config.toml
model = "image classifier"
dataset = "crops of objects in photos (Visual Genome)"
train_examples = 123503
image_size = 32
crop_scale_min = 0.7
horizontal_flip = true
translate = 0.12
rotation_deg = 10
targets = ["object"]
num_classes = 300
arch = "vit"
norm = "layernorm"
norm_position = "pre"
hidden_act = "gelu"
mlp_ratio = 4
head_dim = 16
fused_qkv = true
bias = "all"
qk_norm = false
parallel_block = false
inner_norm = false
moe = "soft"
drop_path = 0.15
num_experts = 16
moe_every = 2
expert_mlp_ratio = 1
slots_per_expert = 2
shared_expert = false
patch_size = [4, 4]
conv_stem = false
layers = 6
width = 320
positions = "rope"
pooling = "class_token"
label_smoothing = 0.2
loss = "cross_entropy"
residual_init = "none"
optimizer = "soap"
beta2 = 0.99
learning_rate = 0.0013
beta1 = 0.95
shampoo_beta = 0.99
eps = 1e-08
precondition_frequency = 25
max_precond_dim = 512
one_sided = true
adamw_lr_other_params = 0.002
max_grad_norm = 1.0
ema_decay = 0.99
magnitude_pruning = 0.5
max_steps = 29900
batch_size = 128
epochs = 31.0
lr_schedule = "poly"
final_lr_fraction = 0
warmup_steps = 1490
weight_decay = 0.2
adamw_weight_decay_other_params = 0.01
Rows from block 2, named by matrix and row number. Rows with one number belong to one attention dimension. Each number is 128 + 32 x the weight over its row's rms, rounded and kept within 0 to 255. All counts start at 0. Numbers have three digits each. After the name is the row's rms in percent of the matrix's.
# v: attention query, key and value (stacked) (model.blocks.2.attn.qkv.weight, 960x320, the v third), inputs 160-239
# proj: attention output (model.blocks.2.attn.proj.weight, 320x320, transposed), outputs 160-239
v.65 091:172072072176054128033152174096183099138128128160110128114106094119128182128128084133128128099128128180128128128168083128128128128128128138116106163128083128128128128104128152051128128083128092157163128093183128128121128128201128222128117046
proj.65 097:150128083128128128128112128128195151128138078085111128140188128128128128128122128128122128128078173141187128128098128106128128069128095128128140128154128128128128128128164114128117163146128128128186163174093128163254046128083170105197128178
v.66 096:171128096128128057153131077146161128128095140098128128128092128162096128128128128128128097128163155128097186172111128128091128128106090112128128214137176128128128128159128192128128044158128204118162167128081128128128146128128185128152128180
proj.66 097:096058128128154128038174128128128128169113128207128128128122128128103128128128128128080128140182128189159128128145128128076128156169128063075128079073128128128128128128128091165128128096128128128191128146114128128067066128128038128072149128
v.67 095:128098069118128090095103128128128128128162128128114128078155128128128128128180218128091128083129166071086128128128128128128181128172128128128114214189167128128175128128073128097128128035128128168143128128128128160078128128128133044194128131
proj.67 103:128128128124056128162063082128107128073128149071128077128061109091128128081128081202193103128108116063160128057090128128153207128128133195128128128128128099199128128173128093076116128128091128128128128128069143123182100128128128128177128128
v.68 091:143128146161170103128061115068128128191128128160128128128128162128128128087128128128135097128128058128128168128184160128128128168199128128128128128128180128128183128128216128128141197128071107128183188078082128066128128128042128128177128163
proj.68 101:128128207113128147128128091217168120147175128162128147143072128128128128128128128114150128199128128128111236128079128128188069170128047101128128128219128128122146128182069128128097128157128128103086101128128128128128112128161128109128107128
v.69 097:080128128224128103152166128128143213131128128128115128113099086128142100178128128128128060117128128093128128128180128065128075128128210128102128128128128128095173128128215128166128128202175160128128079128128128128164069109142128128112128128
proj.69 097:128128063163167131099128128166128091177181183128128156207148143128171128128108173113041167128128128215128128191128172128128128128128118128128128128128140128128128128128128128128104181169089158142128110128128128128156092128118089128090082150
v.70 099:128128183128128079128170128153128072128128091190151128128085128079166199093188168128172128187128128128165128154128031201128128108128128128128162090128174152136115063128128128068098128177128128128170128141128141128039128128188128147108180128
proj.70 099:181128132137128109128128135128128128154167060128128128128128125182128128128128143209128128080128167196187128128128082128128112128070128080169148128165128176080128194113128128152128128102157097128047206128161060155128128128077128128174128128
v.71 113:128128168128128163128128158128099128128128128155091063128099128097182070089113128128087128165128200139149182153077128057089150128128105128114171178128168128128128101128128128128146128128181116106128093128128128231128128111128128183146106128
proj.71 101:102086077128128128098128128156128162128128153128128102108128181128128128166081128182128128128150109156183128096128128169128128112151186106106079107128093112077201204099159094128128159179128050103128128154128128081171128090148128078176128115
v.72 099:128114128045128128128095128095128128128071128128128183161118087128195103172140079184128128128187143128095128101128128183128128128128128180102128042128141128128114128128205128128007048128065128128143128177128214128128128111128128128162128128
proj.72 103:183174084128128132128162128128094128128162062113128128128128128128128128128128131118096085128054145195128085128150064110085128128128128090132179128069128128099055084080128128128144128128179128126128128128128128153159163128105128128103128197
v.73 102:064091128102128128128156087115179128168086164178128094128181128166168166079109121128128162088128128157128128128128074171148205204128077128128128128081185128128128108128128128128162128128043084128116176136128128143128128079128138128128128162
proj.73 105:173198128128128128149128125128175128128198128100168128058128128146159082128128170128128128128128106128181128101087128085128104110128128127128128157128128087128128101128092136128091174128168128128128128117128128128128154128128128128128145128
v.74 092:086154128072189128155075082128137057000129128180172128191067128128128128128128128166215128128137128153128117077128163128099128111155128128091171056104128159128128148163077128128163128128128092147128128128224128128128128128128083128216128148
proj.74 095:128128245143128128091144139128074113228128084152128128128177128128090056128128188028128128128180128100148169157128128151128128111086128092128128128166166161128119154128163128128107186128187128128175128106167128168128128178152107143102128120
v.75 101:083128128128128128060058128128110128128151170128128128128128128128083162128178149228133128128128177114128165128128128208128128085111128128128128114128128128187128128128106128128065128099111128143111128128159128128128128106206083128085128128
proj.75 095:172128128178128172128153128154070128120128128183128095128128128078128105128105128128114128128128175160128128059128094128078128128128158128168128160164135175128187128128191098044181142110128128128164174095128128201164092128082162128061030128
v.76 095:128100146128203128128096128128128060095128159128128099169128200115128097128128128128064128092074128128128128136097128162128093128128063076103193133128105128128128128128154128196128121163089085108128143031128128128100128128128155128080173096
proj.76 097:128110128141128128128128177128128198128166109128128128073128128125128128105101128212090079093196128128129187146128084156098128128108128089202128128128128113097128207128158100088128169109128128082115201178128065128128128107128128180169107128
v.77 099:128128082128102171128128128128128128113081035086166128142169126128128128131143081128000128128128128128101148128128076128128145128158102128075128128212128165085095146128128128024128148103112128113128128166177063161128103165178183128047128114
proj.77 098:166128150176047112224128128128128128077161128158128074128097128182143057128170141155128083128128075128128128078128085128182128183168170128128075190076128153091162095117201092195128128128193128189191158128119128066078191128077159128189128128
v.78 096:120184166097069128092123128115154128128128128128128128072128171128128094125128067128128128195128128128073128128128142128128201141104187128066171141184105128069128128174128128128128128128128121128176128166122128195180179220128200138128128128
proj.78 093:128078128197128128128128128128128128128128128128174128128128105128128128128128105128128081189205128128192128128148128128128061084154128210116086069143128128128128128183128086128128128146128071128182128107090095128105082128099128090130093128
v.79 111:103174128128128128143128181128128128162128128128154175164128148099158128146128139049128108128186089072099195177128144128128138104158128105177128128170128128128128175128128065112089128153128188128128110154128183128177128196128059154203144110
proj.79 103:128128128128168099128128128128128068128128034128128120141152128149166128128169087128128128183128128128077128128128073096134128128145155128128128128080143128128128052119128145180177128178128128132128083128128110090014184128147128169033128128
v.80 100:128128128128050128128128128128128168102105128108128128191128076087154160128184086062111201156152128174128021105076100110128128128055129128128168045183096128072098128128177106016128113128128083102164074128128128128128089105108166128128067128
proj.80 102:105042128115128128128134128228114174128209141128174072128128096128128088205128128128101128164128070128128128128128177128216128128177152128069128128128200128188158075205192128128215128168128128128072173128085128176181098215128128062128128078
v.81 093:152128128128179128128088086128108128128155128128128147187128128128178163128160128149128186087220128128128058095128128174128072128152128128068105174107128073128088128128128128128128128161074128133128157128128128108128171128100091128163128173
proj.81 097:128128128155128128159128128168128128128087128128163050128082128128128128247128189073128128128100128128128128128189128128128093198128128141128162128171157073128128067128096128128192140162128065128072128128173058128234128144145128189128128128
v.82 091:128128128241128128128165065046081128147128148128099128090128109128128102156178128185128114128128128128167133157128082128169181086102157128128114128179128128182128128102185192163208128128157128128128148128172015128168128099037128128220147128
proj.82 095:128128128128097128128128128175111128167074143178128132118074132125039128128108102128128098081180128110080128128026128128071102128128128097200128128097100128080128099128109128128187128128128128128128128075128128084128128128128162128200128187
v.83 103:104148076076144089163178128095128071128128166226128128096128128179128128128053128074208139128095128128128078149116128157128155128128128162128128144113167128131128128147128108097128128072054128128128125128099128144128116128128141128128128128
proj.83 105:112155145115158194107134128128096159128128128128128170128098147128128128128161071128128128128128128128063128128128128128128097098161200059128128190128128157128197128128177080128091128128170101128128128083173203128128128184128128128128160128
v.84 099:093128200100149128128058128194128128128128128109128128166128172128150070128128128128191128155083128165128180128128128089128128100128128148128128039091128141176128083128213128128128145184073128069113128128156128103073081085128118176128053079
proj.84 105:184105095128128147128128015128184128154128103128128090122128128175168117128128150128128128128128172128128128162128167128128145128088027128128136140128128128151128164115128151101128128128139183187164128128027128052029152128128128128128170201
v.85 098:128128115231095128128128172128128128128143128187128125062128117153128128128218128165182158128128128128128033089128128128128110106084193128128128099128074128169128128128128086160128106128156145193101090169128177031128051128128128128085043128
proj.85 097:128169128041128128100085128090128128128128088128160128088128148128128090073128154128155227128128149128128152136128213128139092154167128111128128241209128208128068104134128146128128201128128128128169128128128128128062128109091090128095128128
v.86 093:077068173128128165093128094110165064128069128180065128115174113099128157118144107161128128141128128128128128161128128202105128190178053128128128128157128128128128122105079146133128075128128149128128157138128157128128206128128128128050128099
proj.86 100:128128091128128160128180165128128128164157198157128128128128170112128128083128128128152128113185128128135128128094128087128153106137138128176074100060128128128129182128171134161104128171128149128127097165128094189128128094167143128108072128
v.87 113:128128055128091128111128119159123128128149158099172128173128128128146128128128128118128098104128128128094083108128160128154128128100191128185098128128066128095128128128180128189128128144154198128129112128128166128076097128157119128128128168
proj.87 105:097128142128128076171088107128128117109128098083128128159128094128128169241098128128128128220128072189128110111220128165128128189128128157090147128167149105088090049128033111080149107110128043128073139128128114128186088128128128096170128087
v.88 104:128110128128128128108087101106128079128115128157128128128200128142128128056128072088174149128128128175128128128213128110154198161128178128182128120154128101128204162105201079128128110187148128148128145198128168101128094158157090091128169128
proj.88 104:189128063128161128093158128128188147177117128088128119128099128128176063182006128179156108181177190190128152128128128128200070199128149091128128128087128128128086128128128128128127075089180128141093128128113128128147170138208128084141128128
v.89 094:139128128180130128121208090128128128189128066184083146128186102117145128128106177128128128128128126121128128128128128128098128128128128128128128128152128081128168128098128128128026113184128128128139234128080128128128139159079137128128128128
proj.89 099:128128168191128128128128089128128128128128128128128226128128128128128128065195128077100165139216076177176128066075105183128206092128128128205128128095081128088088128128097128085203167164128128099117128128128128128116128128128128128128128128
v.90 103:128128128128072106105090128151073188128157174109119128128128128128128072128128082128074127128172139128077128128128135092096155128173078128128146128128128115128128128128128103114128128196128128128128063128147128128202117128171079042187172128
proj.90 103:128139078104164169128189099077190087138128128128175128128164184128153168132128146094095150128039159080128128144180128128128128085128128173078128162132128128128142128108199133128094190128093128128148175128128128096149128115097128172043128128
v.91 108:078057128128128188128128128128176089143149128128168128128128129098179175074109176128128155128150128178126068128084128065103128128128128128073128195128128105152194128075128167128128083128121129128128128046128128128165128128102166161128128128
proj.91 104:189083095203128128164156128111161096128128128103128090128128104147128128117110179128118073095153128128128128128128128128086196105092099149128128128103128117142087172150128179128075081128100181155128128204128103107097167128128125128076113152
v.92 099:128128029079149151128218080128066128076223128128149155128128171210198110128096128128128128128128128118057103128079187128128190111146128205128097177175128128040099128128128128128197128128128026128140098128172102192128128128128075136086093143
proj.92 105:128135128128128054071125128099133128082064128089128128128128128128118128128180143167170168128128097080128128128148128108128039128134128128080116111128128073191128128071128128125128067158128159128128128080128128060150128128142128128128128094
v.93 101:197128172128128158128128128090080128128092155114128128103150071128128128169209068089128173128168128081128091128128128128128128070128128151149096128108128117128165105089102128086128055128128128148128128174201183128225077097072041128128128128
proj.93 106:128152092128116128128128128128168133186106155168128128128128128128149128128065128161153026154099110203128128128128146128069117181147128054158166172134128128078146128180128114128214128066128085128099128128128128128128128221116145128154128128
v.94 103:128171128128198143128083128128074128103117128128168101165128175142165170154141128128128148128026128074165128111128128156100128228160128095128128128077090128128199173128128058128198128128063128128058128128096128084128088128128157128128056165
proj.94 102:128206209132167128169158123137128128146225053100128128118128103154065092128164083104089048192108128163072128128177128149096113078105121128128166128128150128167128128128128128064138164128132115176128144128128171128128145146128176057128165163
v.95 092:104128128128128128128189128128038181088128189128160173162176128128128128128128096128068128128167128128128128128128128162128128128128146128128091161128128128148059128174128181128188078128128128186128094128128158151128128101166128128211128159
proj.95 093:084128128128098089196128128128128063109077103098128083128141101128128128167128147097128128128128128140137088128128087128085166180098028128128128128150137128128087128128128128168173177142057128128102128132173128128128128083092128128098128149
v.96 104:113119128115094110141128128183128128090161112086170128167128189156128128128175161082124128128128142165120128115128191128128128128128085066086111207128128128128087128128128093128172216108092090171142094109143128128105095107128128053118155128
proj.96 108:063141133128102128144128128128180128142128132128068128128120128171058128139145097048135128177128203093111128161128165128091128078128128128162083128079107128128128066066097077128128128128128128128128128108128077174128128128128128128128128128
v.97 084:128128128175128101128090041167147074128128214128139175143128128128128128128128104128128085112090128170128057110041081033102128128128132111128128194128128203133128128128128217128128184128128172128128128068128128185128128128169165128120106084
proj.97 094:128093128128128128128128128048086169128144128169128090128128140103142210128128128165128128128128128175144128202188178128128128160128128128128090075128128105128128163128128060128176128178062045112098136080108128128128124128199128151186144128
v.98 112:152183128120153134128128168114128157063128161103112134128092128128080075098128128128128156172116115127184128212128166057128099128128128128128128071095128113128128077199176128083128192098128134128175112150161128128128107128067128162111086099
proj.98 106:128128090155128128118128233128128128128128128128147128128186141128133128128128090163128095151061135128164128128178128128128128090191177174128111163153128128128144128128128067094191100128116156173089097096087156128180128029164100165175164128
v.99 088:128213079051128071128128128128128128128128128128157128109128222198128067080128182128024128128128128193092128063128062128185128149128128128128149128128128128128128128143178067128192128128089104147100128092128128128128114190171128128057128128
proj.99 098:128128116128128128105128128128128128128128128089025128180097128128128128128128121056183147128128137066128128128075174128022128128128100107128141178062162128132128128092128128102128128086173168128152128106178128128089128162128098128128106128