Weights of a small image classifier: soap at rate 0.0013.
Rows from expert 13 of block 3, named by matrix and row number. Rows with one number belong to one neuron. Each number is 500 + 40 x the weight over its row's rms, rounded and kept within 0 to 999. All counts start at 0. Numbers have three digits each. After the name is the row's rms in percent of the matrix's.
# up: expert up (model.blocks.3.mlp.up, 16x320x320), inputs 0-159
# down: expert down (model.blocks.3.mlp.down, 16x320x320, transposed), outputs 0-159
up.65 093:509439500448431527556500550562536500518500545500500500522500500500445586500500500500500500500448500486543500621500500500500500500451500532500500439478526500500500482454496485500452500500500438500410436500500517457427500579481500597420500559500500500551469532500500500500500500500500500501447500500586500597500461500525500472544500429522565500500400500455500536500500464542500486500571420561559500500556591500500524500482500500500500525500500434500500457500557500496500420430500515
down.65 106:447428500500513500460415520500500555529500585500500406522500500500572453500572462494500500468500521500531500568500500397526500500500496500407559500529500500500539504515407549500500507500471500500505500469500500500500393449500500615472466474511574500507500500500471509500500500565500508500500500449500500468500567421500465500491439500500432457468572442377500500466473457500516500500541500500500560500559500500505500453500534486542468500460500500428500500500484500500569500500500545
up.66 107:517517546500483465531555500500533560596411413500500504500500500500500500479500500515464479500500500500478544477500500500516500500551539500496602517389524528525500420565500500418500500500599500500500500500500466420500449529500422500545481455480500500425505560567500500462502457448500560469500500500545533577500500500428500433551539500500490549407500500500548560500556500500500500500483500500500500572560500432563500448535544500548463500500514486500558514470463580575500500500500500
down.66 113:500600500500500457463500500431478500500588451650500500539500500522500500464500500550462500500456500581605500500483538500500501500454500500406495500484500494424500500500500500529500500500500500500491549500500616549560529441469500500500500455470500441430448449500520548500449500479500500500500567582500439500500486500500524500566444522500500500519508500500500505462500500548500500500500447500500500419500558521470500471466484500510502500509554400519500500500412426513500500500591457
up.67 109:448452500500390433500553500468500578539558533536500573514421500500500500472500472500500500543574500500500500500500500455500451500569560454500500635484435493500487449500423438461443500500548500472500500458515486419500501552602500500454543492511413592514553500543497500422500500431598531500459500500500549499575576577451500500557496433436500553534500489510485449500500454597500477500445462500500587493500536500445480500500500580500540538500500500500500500481500500500583514500500542
down.67 107:500483441463500424500557500464562528500527579592500487518500500500517500471431500530500500583500576500463500500521500500500500500500500442500500408449486500559563594500500408530500500500500417460500516500456537500500500500430463565489495457368500471537500389500500476516500500500500500500583543500500500500500468500618542500464500500572500407485500480513551528462554445500480500466437512532444522500500417559500480540500542369500500406500555473509500500500416476500500455543500500
up.68 092:500500404528500500485500463487500500500500438500516500405500500500500500500415404500500500500424479408500500587500407589548515487500500482558449500500500500500500421544559481384501535500490571470500552500434448565500448500500500500525500500514454500500565500531544500501419413439552508500500464500500420500500495548421414500500446475500500500500550500500500558500500500500540569500524500613500500556534500533500481500520596500500383549500500500500500542527531584480500460437482500
down.68 098:449533500398505500517562500500465510445500500499500500500403469500500500466500501568416468500431500542516462500410500500500500454461541484435500500500641500527500500456417500500471500500500440493455500463490502500500569500500388500467500510553500416500445422500500500500500500514494371463500564515500500500500488500463500533554556468500602479500500440500459500485500500475500552544500500500500500500553438500500593617576443522500500500460500500537457529519500375500456500500443562
up.69 100:500444500500500500500422500500564500481500542394523500500500500578549456584571539457500500500376500500491449490500500500500487500424500500500500570500457464426500500626500500500462427481500611463520500407500500455415500505469500520500500557500500500538560500500542488500500579500500500573500500546569404500500468500465500500434514412432500500561586500500500539500501500479500500461500452500547621433500576500566500500500429473500436500585511450544500430500500500450500500500500500
down.69 101:454448513433447500500500443500487480500500499500500513500500464450500500566569446500500500500500587500486479393500560447500500500500439521500500463507500500498530500500438500485520441500461453508511481500500500544500500500449528500500500500467500581500545500422500425494519500610500500519500386500585500547500448500547500414548500500469500485402500470500453500445500500500560500524500408478522469500532500500502500588426570540500500543500500500500507500500500508373449500500478507
up.70 110:593500500500500420459428500500578528595488544560555523500484500504480500500506500500500518524500500500500500445538500500500500500500564614462500500500500500469392500544500500540518536500500572445522564500500500397540560597567500527500544457460435500450515500436578544500431523391517500498500500513500500500500464527450500581558500541500500493500536500500500409423439500500500486500500522546440500526417500556583491532527454500532500500500529458535597500500500500539500500500471534
down.70 107:500540499500487543500500500500602541500500500526500517500500500528500500447475500546457579560500500462500500500412571532490475557440548544500533426520515460518500567412500528479499500500595440535500500442551526472500500567500521537494543460500471494500579500500500500487490500500500393500500443564500358514531500434529532439463500504463500565543500500500468500500560564500573500500500414452500500492500545573445500520500500548488500427519467459500500500500500500490435500445500500
up.71 102:500500500500500570416500500500473500503500538575500494515500500532571615455500500559500500443500600456500580500500500500500448500508500500504468500500580500530500463500497500500505602500475449500500545596380500500484500500500578486500500500500500500450500500453456507360500500500500500500533500465396500500500500511500452500592496569500500500467542500425500500500471488577500552500569529583510496528564471410376561500455541500477481432500557467474488500458568500588544500500425376
down.71 084:500500587500556500578500500500500500500554500500550500500500500500500500500500500500500552413464500500603500468500500476522500505500500500423500500500548500500500526604446500479549574500532500499434544452566503498500422560500466500500436580500500500500438500584423500512572500500500500500458500500476560500500500529500500533517514436500500500500352500581500500500500497500491423500500587588502500500500479500500500500577447500542417500461500530520505500500500500454511415500500468
up.72 083:403500500531449500434568466571500564500457420435401500512430500437500500500500500500500500540500546560531407456494488404500536500500525472493565577460500500500513500415521460550587457511500500500541500602485500500587446500500475534443397500500500500500527551467439555428500500500500586500500532446581500500428500500523563500500500500537444500532500565443530554500493500500459441500500435446483604500500500539500500373500458601500504500443465537462500500500500454549516500472477500
down.72 091:500500500500500500572500482500494459500563500500419504500605555500464452500599569500501500558500500459500500528500524527500500471500436491557477493500411513500491500500536349538500550500497612500537500454500540418621500472500521500500466500414515500500500500584500543500500500500500500500500583517500500440500500500500500500500500500484500469405567415500588500532500500500500500500468500520500425535500500500413515500500600500420576500529500500438479500519500500500500457500500445
up.73 110:500470492500426455534405394519500500500495500500500500563430528475391611500500500500526500553500525500500615479447500467441500500500551440500500500500480458500500500469482532500525447546585424546500415549500573433500574552500579500500576413500500500533422511500417457563512500500500500500445500579546500528500460520532500500500500500500500500500476500483500500398500475437500500500500417500431500500395541480500500500394500569449500439530584573500500500500500500500500500489500500
down.73 101:587450456457500500500478500500500455500381588500520500500625500478500500537500541500492500461500500500500499552500539395523500563510500500425532500500500564500500500468500500405545500506500453514451500534475500500450441500539480500500500421500500522537517500523480500500500500500500564409539500500500500541500446500564500500500470482500500499442500525414589500500500500527493500500534500500348409480551498437500500478472500500473610500438500541447455597444439538498500431548568500
up.74 088:441500456509500500617482500370500500500500500500458520532500591500562500500500462400500500500535500544588500500571403617500500548500563500500500446500500442500500467480500500500455464500471500546500571584470595416500500526500500500601418500443500500500506452500500500500500500500485500500548405500500446500553500418592500567500500500500466500549500519500500500500500500461500500555550540500520500500479500500500500500500500500500500500550523508482500500500500434500470500500500594
down.74 095:500500500500514534549500574500503500496500500423500500500500500539500500500500492500500500500468500493497546537534500500500500500433500500523500500500500500531500500500535500472562500500475500471424500500500500500505566563500500454500429606572445525424486500500500500500500549500500422515500500500377500500500500550566590500602500500500500500512464565454500500500500500496500382500573500500491549500509500500455620500500429500500469528500500410500566500500500512567513402525497582
up.75 111:432500455557573476463554500561503460500500500501500500500591584520472358433500500500505500500500500500501500525450500551525576500500500500556395425500626500539530500500500500500541551463500444500500500500500512508469474494500500500500500500500500500479500500440456566516542500500500485500538620500500500563376500457562436500500599500535527479485500545418500509500496506549500500463391486481465428500500468500500554569500568500500500500405471500578492475500505492482524500479572425
down.75 107:432500646500500500558500500454467465500502414439615444460579400500500519500500500500523507510500500460519500562470500500495500533541500453543500500532500500459500500487547500500545475500531543500490545500500462500587554500571500500573500473500468500481448448500546494510500471473566531500559500448435571476488500591500403500500500464500500500500442500548500500484585500500500500500478500500580500633500470491442500500500500500500500500410500500456500554440568478500500500543603500
up.76 095:596500545500500543513484500439525500491500517500519500491500558454485484500500565529500500500460500639534500569490502500500500500439425443459500500546431500500502500474585473500500520500357457462429500500533500482467461496500556500528475500479541500467500459500555500498500500500548500567464500500500542549560500550456537500500456500500500461500419500424500581451500500500500500500560500589542500518500500500515570500500500500471500507500484470500500500500565500603500461500500520
down.76 101:479500500500556427514500500500500500535516506500500500500442529548530500458500504481500500514500500525542500500500500500513452539500584448500500522479544423427549500559500500500585526523500536500500500500500556444552443500422500555500500500500489495571461500500500473449542541500500500509559500500518548500448605441541500500529525475526500500472605434500500419500566500500500437500500432586408500408500540500490460500481566500422472500546500555500500500500500500500500500500511500
up.77 102:402444500389444516527536525500454425500500500482468500453452500464545522500500500519500500500500631500500500539492500455500479500612500423500524604500500500541500531448500462541453540500571425447466473483500534500500500500552599584500613500530464500500436539483500534500478500500500519500500500492500568541435500500500500455500396500500464584530489500500500503500500500500500500500513500483524520592512545571500489500459573500500500519508469581419500555598489500500457604576500524
down.77 101:548500500488588519593500500544516478490499578581500500518500500500500504500500544500500499568500561474500500500476410473539500473500570522567426500500500502500500601527522500424500500500500500450480558544465500440452500500509500616500451500352432500590557500500500500500496500500598500500500437500500522544500481500500561593500545500563535462500477415500485527465500433468413522500459500500500499444500500498521558472542545464500491500452500500500492599518488500508500500500500500
up.78 097:500500565525421454500610452500500386500500500500500430500435500437548403537500437423500435500484500500543500500420592498500500549500497587500500500500500537500500500500544500500514500500570517500486500470456488561500500500500511510494520500500506500515427500511562500500500544500500500500572500502529500388551500463500500500536455571478446497500500500423476465500563425500472500500471429393509524502407442500501500500500549532549587510527565513523458500557500500500500473500500500
down.78 096:500500528486457500500500622418455604500499469500500500500555391500500460500600500454500500500464500500500500500512500598420408475583500500500411403563556500517542520555510500411500500500500476390500462460500500500534500500500500500500533525500508525550500418500500500458555458500500455469500500492500500500594439455524508531500470500501482500500500406531500500463457540500500572500500477497500500500410500666494500458500565500500500500500500500536500448511522552486500500427582500
up.79 108:436500439500568559500478480531500538500507514500464500500500500500500539536605500363414500500509500500500500587500500500500549500554500483461500500500554500543500456498472500557500563548572386369521445591500432470500500549507463400533533484500484500515500531500452500503500500569430500573500500445498585500500500575561500500500561405500500500500526500500547527488577500500500500412461545522475459500500500500503522531500500494500546466377539521534500500474497445500500500500500500
down.79 106:500374500423528500501500500514614513500385500488561500549556500500500500518500500549500500500500500445616453500545500475500500440500500433500585500500500520617500445544587574440523519511560454500500500542500500500500557500560500500500529536553500417519500477500453443500477500500500538523565500500456500494500500543500500552507518500500500500500476507500538500500577540478500500500500472530469500457500369500500500554500373500452500507466480500500500500528393500500500457500500521
up.80 084:461479497500500547436633574434500489500500500481542500500500460494619514500500500500500500445445505500467500500500500549500564518561500500500563527445500500500500500566500500500417500500546500500500552445500500500434433495500500509417500574555500423525574500500500500500500500500615534500500500472500500466500500469500498500510428462490405533500503500500500552500500417438500461500500500500583500541500500500430427500500535500554500500570500500500500526587517603500485500540500500
down.80 094:500544402538398500500500499561411500500500500500500500500491498500500525496500500500500483415474500566559538528405457535500441450500500500469500500500617500500500500445438526431500493500506552419500500500472500500547500500500465500503500500497500500474425500500562500429554491500533500500500500500495621500500447500500500616567500415463500414507500462556500472500500500500465540500500500500500502500500468500500427500500500524500500393503500500500541583500440522407500500496532500
up.81 106:532417441500457500562500438500500466513405497496500517500579435500551500500406537573433476500516467407452500491512518500500500526453500445500510500423500553500525500500500474500500500481500500500500500467500560480475457563500500500429500500500571500573452500582500458568500500461500500616470500500500509531500500500500463427459453409500483527500428450500551527500599579418539500432500500563500527500500535519500404500500483500500500500572500500500500521469587516443500469380500500
down.81 107:579417548500517453500451588478500479500622500538500439503453500544564500500500468508500458500465500575624477500500500500547500470525450464500500511500559500467530500500500406492500501500500531472500554475500517460562530500500500500500500403500579412443498500437500483507500500452500500555500557500540500500500470490454480500500500517500500520524500539453500432500500477500500546500500534500442474386500514507500508469505398543400500500500500500500500603500393471386627441565500500
up.82 107:503500500500547500509542540500500518500502538470500503556500586444469500500539500596500433587500500500586500500497500612490524500500521500517500449557500500500442500462514501562439538500456500419500500520500500500574496445584591494500565479452500500563500500500500538551470500500500512495592500500456574443500586490500609583500429517491500439500500500500500500450465500514500559554563520556460524500500500500527500510434568469456499500500486500500500500569500500500504500500541475
down.82 098:500544500500538553474572571465500546461500440492500500502500574585585500500500501500500500500565439498500481500453500500457437551500500500526522500531447458500500473528558500500500380552500564500500500497521535500430495453500500500475500573500500440500500500463480468500500500475623560571522500500500500511500535500500500500542518455530500500500528433500553419511453487584500500500557533500500359426352457361500457500500500568445500500500500499500500500500552497499500500442500450
up.83 083:405568500376497500500436464500389378453500548500500500405406526458538441500573500525526500500500533500500570571435500467500500537500500476500500500432500484500500503500500500538479500500500500500500500551500500449500500500500500593500582500500500539500500575500500500500527500500512500500500500500592555500477465500500500500549500500579500500577500500500561508500500500551571483538532436500432500467458500500500563500500500500560500555500500500488521564582419500569453571500530557
down.83 097:500500500500500500500500507473500427500536537506608567500545500473500500506500527500459545500500523500500500500533500500482472411500559531500433461569472500415500506500500500536500500500500500500500529477500500500495480500500500529597500522416500500500549500458500500489500450559500500510500417500592500500500426470500500567500500500500500500338500473425500592500500500401441424420500396500546500500544452531594500500500500456588500500500500500454500500487478537500500500588500556
up.84 087:500466500500500518500544537411451500516472449370525483500500500500547500500436470437500560606482500500500441504454500500500500537500500500500500500500500561500500500500500522574456500500555450386415603500628500500500500500500409480539481500500500483500500500561464518500627396500500426555523500500500500500500500535500500514500500500500500500500500500548500500548589500500489500500497500500444500495500548500500500574500462500488500455500419500466423500500500524466441464500500500
down.84 092:500500523500500500529500518549461470406500500500500447500500500500500500500500500500500440500489500562500500500486500635530500448486500522500577500562500500500457439537500500510421500500500528439582500500500607500545524500584500520500598500536500500418441512500500611500556549500500531500539500500500500500439453500500500500500500440580500462500485500468500500500449396460497500507556555418500500464549500562449500498483438500500606500500500458474500500500524385440454500543545518